Rows from block 5 of a small sound classifier, named by matrix and row number. Rows with one number belong to one channel. Each number is 128 + 24 x the weight over its row's rms, rounded and kept within 0 to 255. All counts start at 0.
After each channel's rows are labels from the 100 clips, of 14848, where the channel reaches its highest value: "peak on" is the class under the peak; "strongest on" is what is common among them. Only what is clearly more common there than usual is listed. The data: synthesized solo parts of chorales (CocoChorales). In brackets: how many of the 100.
# convs0: first width-11 conv (model.blocks.5.convs.0.weight, 160x160x11, each kernel summed), inputs 0-79
# convs1: second width-11 conv (model.blocks.5.convs.1.weight, 160x160x11, transposed, each kernel summed), outputs 0-79

convs0.139 [113  97 116 138 161 117 111 144 137 118 118 128 113 150 169 125 117  98 169 122 163 113 116 170  99 117 135 118 161 131  95 158 110 159 105 121 125 132 118  59 161 107 148 139 155 115 115 113 130 142  84 150 120 150 151 130 132 180 122 170 112  50 152 138 100 149 148 137  68 121 127 148 131 121 135 112 119 111 150 120]
convs1.139 [151 154 130 171  88 120 102 130  97  88 146 120 152  48 122 138 130 153  96 134 131 142 143  94 135  83 114 117 129 155 130 107 134  71  73 110 103 110 102 107 160 119 137 136 105 122 129 139 140 129 112 104 145 133  96 127 150  64 140 111 138 132 122 138 126 122 104  84 107 121 114 113 117 147  85  99 152  65 107 103]
peak on: D5 (25)
strongest on: violin (86); note F#5 (36); note D5 (35); note E5 (34)

convs0.49 [133  75 116 145 128 146 147  89 139 113 116 147 155 144 194 164 173 167 114 139 138 135  97 136 152 134 110 155 150 130 187 151 152 156 115 131 154 110 115 130 135 134 149 155  98  98 143 174 124 144 116 113 137 125 114 146 111 123 173 145 128  84 131 119 128 139 125 123 110 131 136  70 124 136 149 167 122 101 131 119]
convs1.49 [113 121 133 150  90  84 105 150  97 121 147 134  89 110  48 136 126  76 127 105 131 140 104 114 106 128  89 121 133 160  61 137 123 118 125 109 116 116 125 129 122 124 138  84  99 109 139 118 107 102 108 118 102 129 118 131 153 114 116  98 123  88 116 153  97 122 117  91 127 153 140 142 101 116 113  81 117  98 108 147]
peak on: F5 (33)
strongest on: violin (99); note D#5 (44); note F5 (39); note C#5 (27)

convs0.155 [123 152 117  96 127 130 160 151 171 161 169  74 150 136  94 145 107 115 114 113 122 129 168 109 112  92 115 120  77 134 131  24 115 121 112 110 121 101 138 107 160 135 103 111 117 104  95 134 141 110 106 148 126  93 120 143 132 156 121 151 118  95 132 163 112 122 107 112  76 105 136 131 104 139 108  99 118 163 145 139]
convs1.155 [150  95 107  78 144  96 129  99 147 128 148 109 113 147 143 129  76 136 120 105 120 122 138 155 135 143 162 171 122  85 110 140 165 114 140 123 116 135 163 146 101 136 123 150 136 153 152 111 138 128 149 100 125 138 157 107 146 121 128 133 172 125 126  94 146 111 154 141 170 122 113 148 150 105 166 150 160 128 143 149]
peak on: silence (100)
strongest on: horn (44); trumpet (26)

convs0.152 [112 113 108  93 133 142 137 142 124  85 122 141 128 114 138 164 141  92 122 143 124 110 164 139 114 103 143 138 176 131 132  29 138 143 126 177 133 157 130 169 101 143 122 140 106 132 113 124 149  93 144 143 132 160 130 131  99 158 169 130 101 102  91 120 111 153 142  91 126 136 149 135 123 129 136 134  96 106 128 118]
convs1.152 [113 117 161 177 136 110 134 144 113  77 103 111 148 105 124 102  85 131 141 173 141 121 103 106 153  94  94  91 113 108 119  91 168  91  96  90 174 125 123 118 125 149 110 110 101 123 113  87 119  97 107 106 131 131 116 134 133  65  97 156 158 149 101 117 130 128 116 135 151 137 122 116 123 124 108 141 141 137 112 110]
peak on: A#4 (25)
strongest on: saxophone (71); note A#4 (34); note A4 (32); note B4 (30)

convs0.87 [150 131  97 109 123 150 142 123 134 147 133 153 115 148 138 120 149 126 140 151 110 142 220 159 151 150 146 119 157 135 124 173 111 116 101 171 130 146 101 174 105 132 124 143 129 155 128 119 154 153 107 150 173 158 176 114 122 161 135 130 121  97 119 115 112 141 148 152 156 132 125 138 115  95 135 103 128 132 152 118]
convs1.87 [138 127 155 168 139 100 113 115  99 117 157 127 149 110 113 163  89 127 125  91 155 120  92 127 129  76 131 141  91 108 132 144 145 118 132 133 134 133 115 146 123 114 117  91 115 131 159 114  90 103 112 116 114  90  74 119 110 103 112 115 147 103 124 103 155 127 109  89 115 148 130 130 153 120 107  92 153 104  98 112]
peak on: F5 (36)
strongest on: violin (86); note F5 (50); note D#5 (49); note F#5 (38)

convs0.14 [148 152 107 113 150 162 181 129 143 150 156 120 162 129 130 131 194 133  65 124 153 170 156 107 150  95 146 143 123 133 128 106 123 118 125 159 125 119 166 133 144 133  65 114 123 132 139 150  98 108 118 148 129 111 117 138 117 155 127 164 123 156  99 153  91 129 120 117 134 139 170 129 139 140 127 140  56 158 160 125]
convs1.14 [152  82  99 128 128 151 105  77 138 124 132 111 111 127 128 129 101 116 113 110 117  85 127 141 104 106 146 159 114 108 129 135 157 118 141 110 106 135 155 153  89 133 121 162 119 140 161 104 130 124 169  65 121 107 138 101 155 125 122 131 177 131 135 101 152 124 149 136 155 141 128 169 166 108 169 180 172 146 147 156]
peak on: silence (100)
strongest on: horn (46); trumpet (26)

convs0.15 [138 132 102  45 132 105 174 128 118 178 126 128 154 113 148 111 112 135 138 116  67 124 125 122 134 134 133 130 135 111 102 112  96 122 112 126 135 138 122  67 139 164 144 122 105  95 103 111 138 140 151 160 139 123 161 120  67 112 100 126 143 116 150 115 139 164 117 132 112 126 123 137  97 107  76  90 146 129 125 101]
convs1.15 [124  81 147 173 140 148  85 114 143 111 167 183 106  97  97 111 105 122 113 149 105 104 153 135 100 132 136 128 127 108 176 116 102 149 143 123 113 108 123 158 122 100 149 151 125 125 130 124  99 115 119 111  89 115 104 132 148 122 102 133 124 138 173 143 115  86  87 105 160 141 124 165 156 125 160 129 106  86  95 168]
peak on: F#5 (27)
strongest on: trombone (52); trumpet (46); note F#5 (31)

convs0.70 [143 125 102 151 130 124 161 120 128 137  92 129 148 143 136 121 103 136 142 172 138 120 145 144 124 152 122 110 128 110 135 131 120 163 111 171 151 124 141 133 164 137 121 119 132  91 149 124 106  78  93 147 127 170 151 150 149 136 137 128 108 111 136  87  77 137 103 163 111 105 178 126 117 115 111  88 122 128 146 166]
convs1.70 [138 100 111 124 134 130 105 113 115 116 138 121 118 123 128 142 122  87 132 117 114 103 117 138 122 114 156 153 105  68 117 120 132  91 136 108  89 143 166 163  65 133 128 151 113 152 169 113 138 122 139 118 111  96 166  96 126 114  98 121 209  91 124 112 159 106 154 131 136 112 100 157 145 128 152 146 154 124 109 138]
peak on: silence (100)
strongest on: horn (46); trumpet (26)

convs0.30 [147  94  95 108 139 123 137 137 158 122 114  73 125 143 105 116  98 112 128 112 110 124  92 119 106  66 127 133  71  99 144  80 107 138 117  90 127  91 148 118 107 129 121 143 130 115 164 112 128 136 108 149 122  91 137 124 106 153 115 129 146 100 111 123 126 106 125 105 121 139 138 100 109 127 125 108 142 165 118 116]
convs1.30 [169 187  75  92 124 119 136 162 116 122 146 131 129 177 131 118 141 140 141  91 129 128 173 104 146 146 125 142 121 102 145 124 120 124 160 138  90 124  93 147 141  87 141 130 144 131  88 101 152 129 124  87 118 167 137 110 128 128 120 132 153 150 121 118 144 130 133 146 137  99  87 126 148  86 104  90 123 127 111 136]
peak on: C#4 (27)
strongest on: note C#4 (43); saxophone (35)

convs0.76 [123 113  78 150 148 142 145 139 127 146 133 111 110 143 139 155 111  97 123  89 112 109 111 148  93 140 134 126  93 114 168  87 175 123 166 128 131 126 117 128 142 130 118 119 121 136 101 139  95 173 139 132 163 126 141 124 171  80 142 119 157 100 111 112 109 133 132 107 149 127 109 118  97 140 158 154 154 132 161 148]
convs1.76 [113  83 137 139 138 105 105 143 120 121 133 147 124 126 121 133 125 115 128 120 146 162  72 122 119 148 133 110 144 118  81 114  62 112 125 133 158 120 102 131 110 123 146 125 146 125 123 155 144 121 132 185 122 121 158 145  58 152 135 132  76 137 121 116 149  87 147 135 119 148 137  98 119  93 123 116  81 175 128 105]
peak on: D4 (35)
strongest on: bassoon (67); note D4 (53); note C#4 (42); note C4 (34)

convs0.9 [ 95 142  72  81 170 153 154 121 117 175  90 157 105 102 138  66 151 145 105 116 135 137 155 141 146  99 110 123 165 143 121  92 131 108 126 141 139 141 186  77 119 169 170 103 141 103  94  86 151  95 134 125 155 120 126 139 125 121 100 143 131 101 114 126 121 135 121  99 147 120 129 128 126 122 134 120 127  90 138 130]
convs1.9 [107 110 178 133 124 164 119 166 171 121 148 146 134 105 121 131 114 125 109 154 108 105 150  91 111 131 118 141  97 110 157 130  88 118 121 111  96 113 146 146 109 118 117 121  87  95 105 104 110 118  88 123 122 116 103 116 157 131  99 153 131 115 142 121 104  93 121 120 128 151 120 103 137 126 107 126  69 134 128 137]
peak on: G#4 (25)
strongest on: clarinet (52); note F#4 (44); note G#4 (35); note G4 (34)

convs0.95 [147 123 128  74 100 124 127 106 143 163 171 111 133 130  90 120 101 131 129 154 113 140 139 128 131 120 115 133 177  93 115 101 103 156  41 124 136 147 151 176 130 123 175 130 103 116 116 147 127 141 109 150 147 156 120 105 122 123 148 129 139 102 105 118  69 134 117 133 140 133 123 136 162 110 133 111 145 149 147 125]
convs1.95 [136 161 103 125 115 118 125 149 114  78  91 116 114  88 105  74 126 111 107 117 132 164 124 114 103 130  95 118 109 123 176 137  85 141 170 135  79 149 130 138 121 104 113 123 113 165 144 109 101 103 116  86 109 130 131 122 123  83 169 132 137 154 151  84  84 146 151 167 138 156 114 104  89 128 112 114 164 140  89 143]
peak on: G4 (27)
strongest on: trumpet (49); note G4 (29)

convs0.121 [130  54 140 187 145 149 117 108 120 119  95 159 136 152 164 118 144 161 127 132 140 158 112 126 153 150 132 114 141 119 157 146 159 145 151 117 141 135 170 128 127 125 129 155 125 100 154 144 130 142 129  92 110 130 121 134 118 119 138 119 132  68 121  70 118 155 133 140 126  98 167 127 136 150 171 140  95  65 114 112]
convs1.121 [ 79 130 136 157 102 119 118 156 122 137 130 122 104  97  87 128 147  84 119 118 132 106 114 113 113 109  85  96 132 135  72 133 121 125 112 103  86 116 108 141 120 127 105  98  83 119 121 108 134 141  85 123 117 116  92 122 140 104 118 137 109  56 151 143 146 110 121 113  98 126 106 103 100 138  82 105 118  86 118 136]
peak on: F#4 (26)
strongest on: saxophone (49); note F#4 (42); note G#4 (38); clarinet (29)

convs0.94 [156 150 124 122 116 119 165 121 140 176 174 100 181 133 120 186 122 121 162 144 143  93 124 135 121 164 123 142 119 156 152 114 142 140 120 153 122 123 152 184 171 143 114 119 133 120 136 173 123 108  96 138 138 150 148 161 158 165 129 156 123  85 148 176  78 157 148 138 109 104 137 130 141 144  99 105 135 193 133 143]
convs1.94 [150  76 101 116 139  89 107 115 123 119 149 105 105 146 128 124 118 116 115 112 114 121 129 151 117 126 147 161 108  71 141 122 151 122 129 101 125 125 175 135 106 133 113 156 119 152 153  99 125 112 158 126 121 116 160 101 146 107 116 130 185 136 131  88 158 107 136 130 150 115 114 154 145 107 167 163 153 142 138 160]
peak on: silence (100)
strongest on: horn (45); trumpet (28)

convs0.57 [132 141 128 135 144 131 140 128 171 154 140  92 151 166  66 102 118 105 105 130 112 119 160 112 125 100 152 151  64 133 120  61 113 135 105  83 102  87 121 164 134 120 145 106 116 123  95 117 111 119  96 158 111  91 133 102 101 102 126 148 130 149 113 141 129  96 117 109 110 135 107  88  90 126 120 102 115 154 119 124]
convs1.57 [207 163 110  78 149 106 169 123 154  87 125 129 124 169 141 172  80 125 149  83 125 152 149 124 129 138 132 150 107 139  96 160 136 142 198 129 124 136 124 143 119 115 141 121 163 110 127 138 134 115 157  84 121 139 138  96 131 158 130 125 153 143 109 108 134 151 155 155 157 156 117 133 127 107 141 102 120 159 147 119]
peak on: G4 (26)
strongest on: saxophone (79); note G4 (30)

convs0.84 [147  96 101 138 120 125 147 152 114 104  86 123 107 121 113 126 144 113 166 167 123  98 143 143 119 134 112 123 155 127 129 142 114 127  81 183 117 152 162 130 116 138 126 138 101  89 148 117 114 101  97 140 128 166 133 101 124 117 141 148 116  79 121  81 115 176 121 126  96 139 158 132 125 122 135 119 129 101 162 153]
convs1.84 [ 98 118 176 155 132 113 109 119 102 132 150 115 138 112 125 174 114 100 141 102 144 109 125 149 142 108 136 160 112 118  92 127 151  94 140  97 139 130 140 173  92 113 105 129  99 160 173  98 116 120 134 111 122  99 167  85 123 109 101 101 163 110 132 126 185 129 137 142 160 125 122 149 170 175 121 135 149 120  99 123]
peak on: silence (100)
strongest on: horn (47); trumpet (27)