A small sound classifier, trained from scratch.
Model: 9.29M parameters, log mel input, arch tc_resnet, norm batchnorm, activation mish, depths [3, 6, 6], widths [128, 160, 192].
Data: trained on synthesized solo parts of chorales (CocoChorales), 39062 training examples, 68.8 epochs.
Rows from block 7 of a small sound classifier, named by matrix and row number. Rows with one number belong to one channel. Each number is 128 + 24 x the weight over its row's rms, rounded and kept within 0 to 255. All counts start at 0. Numbers have three digits each.
Before each channel's rows are labels from the 100 clips, of 14848, where the channel reaches its highest value: "strongest on" is what is common among them. Only what is clearly more common there than usual is listed. The data: synthesized solo parts of chorales (CocoChorales). In brackets: how many of the 100.
# convs0: first width-11 conv (model.blocks.7.convs.0.weight, 160x160x11, each kernel summed), inputs 0-53
# convs1: second width-11 conv (model.blocks.7.convs.1.weight, 160x160x11, transposed, each kernel summed), outputs 0-53

strongest on: violin (37)
convs0.109:094142144119108106101130124107116129137134099121111078113100114127125131114123117132089153112141172149094153076106149118116112119120137131094103133111122163156088
convs1.109:128117118124152208169148139120124116154170153111123150136147152109141152135110148124134101124128114139141138147181127156140152143154150105105126151158118137114167

strongest on: bassoon (60); note A#3 (38); note B3 (29); note C4 (29)
convs0.107:113175056057134138108123155112139103136088117143097121112117101108151129134127129131057148130158155122121166108113144110079150117153117119089101132149113139106120
convs1.107:122175121148152164159126142112141183126154149132202142130146133098165174122132132101122165169144121187120143132150115223141127116130135128122134124149087146126142

strongest on: saxophone (46); clarinet (35); note B4 (35); note A#4 (35)
convs0.123:108157118111127152127152139117154116121142141096142088127115095082150123127112146120096161137095112131103112121130123113086125138122108121122127166128141108105120
convs1.123:108153143140141087160151121130114124155146119132106145112156156125134121120095113101126165108115191126112157131116107146159125129112147128132107153105105126174163

strongest on: violin (56); note D#5 (33)
convs0.156:145109102119127129138140113130149121088182148175122139154101123085133135114098141165112189174112113128156144125169133073089141103131145140120146121138130101121105
convs1.156:107165149102140122114131121143099153167154117143161113134117154135112137110082094094119148113114155116099101110092098154144115170101103070095099158119103108147165

strongest on: violin (88); note F5 (45); note E5 (43); note D#5 (43)
convs0.138:140093122093120113150135135187119088108108152087101091143117108135124130122126143139126106157088110078088125138117099139119129114150096125132159135131154105071159
convs1.138:105145116145105112107097142165165126145131116128122146111118148156132108088120156094128135112093154117117157114086157136156117118085111129111124143105112099137122

strongest on: violin (55)
convs0.41:084187031077130121132156138134058125117115113121119082144112103119121120125136109116131121092107123137092145082134109124131120128128115105109106146081125137144095
convs1.41:156135168143123166155138119127139102165154131140166164130140161112137157112102162119116123148147138108120142153157092154129134151134117132131139158146133136142182

strongest on: horn (46); trumpet (29)
convs0.95:167126125132113070123129137075156126130111104116148139143126123107085100152142128118188166156050131116147119129131142130121092158113104126129107115144134135106145
convs1.95:123130140131135083119120147152094117148147133121128121075131160146142112099086127135142142106050166094125118115147112128149128115128115117102141147132126118151157

strongest on: trombone (49); violin (46); note E4 (26); note C5 (25)
convs0.2:107081122118107155116114132080138121153100127119101139151112165096144095128106163129121115126052165094104119104135125110109146132164126132124114130141109139106169
convs1.2:095156128125072120118112127102109111135131093103108132114127145140125116125104118138168124098105169124091092127110137132144149105137101130104140120165184099126139

strongest on: horn (47); trumpet (27)
convs0.112:158092120147156139131146129129138102102135138151154185150122154101110119151134156140184152183125122118142137156114076094073139133131138113108141146165134108090131
convs1.112:125132131089119091117109154148096133145140117156150105128123148160104111107100104107131136093123138119089097111115125134153106143100102079085105142101098095173157

strongest on: trumpet (44); violin (37); note F#5 (30); note E5 (30)
convs0.34:142153070088147118129136112180076128120111138146154104134116106165127130137133120115144116119107120142125162110129116161112089119122119109175094130146127085136124
convs1.34:124141124160123156116157119150128106154114138140194122135128135122101185086128168088155116141145113143115140164118092138128134138129120124158121155122132141123116

strongest on: violin (55); note F#5 (27)
convs0.149:118151133114114109119126098159140109097168134118110093134080106130105131116145127143122145154113144138121169097115173108117103116132128133118146141142096150164070
convs1.149:100111115140140178138139111136116121148195132087112118128143129136112179138109146081139083119136126162120125157146114125154144144145141135124126154144108166097168

strongest on: horn (46); trumpet (28)
convs0.86:184091093137153134120135122101147097114122155139128177147124141082124135147143152146152156190097122131163144160132092102087141124133149116121141129155131124107155
convs1.86:115137147099122108115105161151085141143144115155154111127122158165115105113095105115143135098099155105092111103117100141157105166111107074090114137113099110169153

strongest on: horn (41); trumpet (27)
convs0.36:145128078148126132134130100135166118098117155072150132160116108106123112161141159128172132154106146158141144158145117129127120155152129113140119123127119108115136
convs1.36:120157153111115121109093174167115133137144110167142117129123152174123107102108126108136140079098104104098110103111097147141102115077116111095127147111093109153149

strongest on: trombone (42); note F#4 (26)
convs0.80:142089123146118120139123166086130150131117119119105139158125104096101092122131144132146160137057161096132104101122114110129149151165164123145081127159136139116117
convs1.80:079124128132094066102118109117108097125149110114147114021114125127145131105081130137151109142128181167097123114109139135117105107132116116126135134135150129142148

strongest on: horn (41); trumpet (28)
convs0.127:160106122111151114147160164134111078089124098148096144162133113133133107120132152137118148132107105130154132159142122087112110108128109142128131138137092116076141
convs1.127:094163153110124125090118157165106157141129144200146131146135154130124090080132090139141137123105132052144121090114080145138158144101111092125110106104078082126121

strongest on: tuba (87); note G3 (36); note A3 (35); note G#3 (29)
convs0.62:133055132146136115133126101175128130126158152121134100138109132156091134095129145151093132144097149090101134127071136113120110118140135093154094117160110148118115
convs1.62:104104080132130148106115115119119128159154119104152153135142129137108143143137140108127118121124134121116138112156142113142115145119143134126134117111128143118106

strongest on: horn (46); trumpet (27)
convs0.18:174119123141154150121135146106104107104129146139135169136109127102095128150131159129144163189105137115158138143109068084093131121124138122130138135154140098089142
convs1.18:125135136090125101122103165154092139143135117144167112115133158151116118108104124114147140092101141099094126094125101143150112159106117071093112143112113110175154

strongest on: clarinet (39); note C5 (32); saxophone (26); note A4 (25)
convs0.91:126087105105110111118145133146113164107122121107088119107102117151160135135114163175124060158090151114134124109132116140120116138136147123168097147137114099117107
convs1.91:158125143126148115131114133084150103093120117100122114081121097164143074137082145151126138109112099114076132129088116139128090086107124118123121074160140115135103

strongest on: horn (45); trumpet (28)
convs0.33:141101084105136122134121133105177081102131139114125149155147147076116109115166143144104155165090103150143142137123098110122139142152138095137116121151091161121133
convs1.33:102137141112133110104105160152090131148150114148135117144128153171107094134116092122133127089107164091102121103109110149158095150115119079094094144120097117151170

strongest on: violin (78); note D#5 (50); note D5 (34); note E5 (29)
convs0.106:098096089125124138111107096083115142090157136171153126139116130143152105112143128160101134127145155126104158106142204124097121135138128122085134143144121132178106
convs1.106:108137149132152170118153093108117100148151135096114118132112144126110133136070138118120120109145123139136099153134098077155101128134114093106089130126097144101144

strongest on: note B4 (44); saxophone (40); clarinet (39); note A4 (33)
convs0.76:124138082098128132114110148105135103145122116134106127131101101105157134125133151127067158142135128144102154105142131105056133150119132144108091155124113131131138
convs1.76:103165114133137158191154118112086170139125147130159133133144125092147139133122131088132143156139147166125129145136116156148148107161132112112137150160098148156136

strongest on: horn (47); trumpet (26)
convs0.101:146112125158132152110160121173157136118158177129159137174126157091130115129136154131146150180136091142146128117144108074102143140129147148140170133144126121098133
convs1.101:116135128105127104125112146158091154162145121145124107105110152143093129115086105092109136094109151120100104112106121136137114161102108104102102145114093107152161

strongest on: violin (82); note D#5 (45); note E5 (36); note F#5 (29)
convs0.151:105096099113110140115102085124150107089157134158141113138106111139125109114141127137089143131155145133103166103107191117103113116141129112089138121146114137181097
convs1.151:111126128126174170121135110128127127153169150087127120115122143130124154139077139111123128113139111155131104152143093104155119140145136110097094148125097143093147

strongest on: horn (46); trumpet (26)
convs0.153:130114125139165176146145142150153133131148158113166177150139160121104122154157145128147151156144121136120131135124081112098134153151160128122163160167118148091132
convs1.153:116127119092117079122111153149092119132145114137129080125121143158100112114107094111125121098161140118101093118119153118160105121099109098113096150101099121139155

strongest on: violin (90); note D#5 (44); note F5 (42); note E5 (34)
convs0.61:129082100092131115157118117153125111122112154102109087163096140149120116119170140126121138156041122062094139139116106103129133109168115114130125116137113120076127
convs1.61:078163113142107164075115136152133133161140098137158139126131132141132130099143120095136118117069141103089132090151143144148119112096095141118153121115121114139127

strongest on: horn (47); trumpet (27)
convs0.54:146090101149169124145118137148143099118141139154152160129123162092124100143150145116128155172122121148127141156115091098079142126135155124142115144149101137090129
convs1.54:108136143090126118114109164153092136144153112145128106138126148162107127093101091113149123093114147107107112098113128144166111133118105079099100134116098121156142

strongest on: horn (46); trumpet (27)
convs0.119:163126101103131149118131123078147121111118150115104141145130137080120135133122135157121143175100113118144134155115069103097130140136151107133137122163116131093145
convs1.119:106144143113133097111107146153097135144138122165151115127118162173128096118106099115140131090089170106099103104116108144164104153108121079091111146122111107165160

strongest on: tuba (39); horn (30)
convs0.125:138126080126156126132100127103151095136136170135171162154115126065127141143138107160130143159073117149130109153132134103122136113142145112132093105142139108108138
convs1.125:103136129134137107092107148155081125130135108152154100124127127160113104102091096093134141099105140121094102098095078140153101172133100086097115154097088137166152

strongest on: trumpet (88); note F5 (47); note F#5 (43); note G5 (42)
convs0.142:138162073066134145103124167103145104132093120135105116116115099106135126125128132137072159127134151124115161110108135115084140130144127141094085139142116150114129
convs1.142:119168121145148159172122154106134169136145143137185152139154129107163164129142139093134161157145131169121154124166123203150140120133139125116148133151087131131141

strongest on: viola (63); violin (34); note E4 (32); note F#4 (30)
convs0.8:124139099125125152135119148109158115137115115127094131102112114065158128106100147115105100135118104103098093101123106120111135132158107125106109127115094099124155
convs1.8:149154141140109095144114131107159111127118120124143149089122140143172099128127167130161117141140153144102132164111139148145118100113139134108118163129126150162136

strongest on: horn (43); trumpet (27)
convs0.158:125131067111144112134125150131164094111131150124141142151134129061126114127168146127128154162072103149135115135136134084117123139150139098135096137137105151134122
convs1.158:106137143111129118096107160164092134154149109155136113140120144164119099106106101124133145100094151106103126100106082155152106148118106078095106145111090117149161

strongest on: horn (45); trumpet (27)
convs0.17:165097131136119094141167114164158133094146153117114096160087124098101096098171148130153150163118120138139126154107092123109110142109134123148130128132127141116093
convs1.17:103150150128127132097089149161093123175146104158146133111131171160129100086098132122136148111085141083104129097126104138145102148107132104102128182106116106157148

strongest on: horn (46); trumpet (27)
convs0.121:161085109136134128140155128151155115097142143141131179159148163105114114132162152132160165173127116141164129148131093099106139135133146108165124124171100154100107
convs1.121:100131141116116115101102154142096125143150114152142099127127158165094089113104102127128130097105155077096115105115118138157108145104105093109102155111109115154165

strongest on: horn (47); trumpet (27)
convs0.84:150099121128123080142139121153139076115144165143114141158128129114105121108166153126180122165091101135141120161138126123108122131152136108157127120154124125119100
convs1.84:099126141129113101093098141157085130155135098148145089120136161160114106082095123105138147112085122118087119108102097145138109161100116099099106176100096105160151

strongest on: bassoon (35); tuba (31); note A3 (26)
convs0.6:139150084087132121124112157093120117158126138144092159123111107086143118154147124121091147131123114117146122126124125094054148136149145125122104127121107130127146
convs1.6:112162090128130145165146123097109172118142129104199114124119125099149151131101123088140125169116150189134132147144131175119118108163113114112136169138103152130124

strongest on: viola (81); note D#4 (39); note F4 (32); note E4 (27)
convs0.24:130119109124107141144090150129147134130111133145110169110144118060127104110139143129118109132138088097131094120114113134087136164175124101130129150148128088131143
convs1.24:119161141134126078126124115142168119107155127109139094042099108138138138090118158126153088142144146179098136150088142146115095066085141135136116159118120145137126

strongest on: violin (52); note F#5 (29); note F5 (26)
convs0.133:116154085106127143137119108110150120142175180147161140141121105073136137149117108128101165142085141141110094119142153103119139144131140109132100125126120120126113
convs1.133:093120122144135084115146109123072109152167100131124096142156129110116106109105085106112174116126158142108108116117099136159104166130132093118097162104100154158167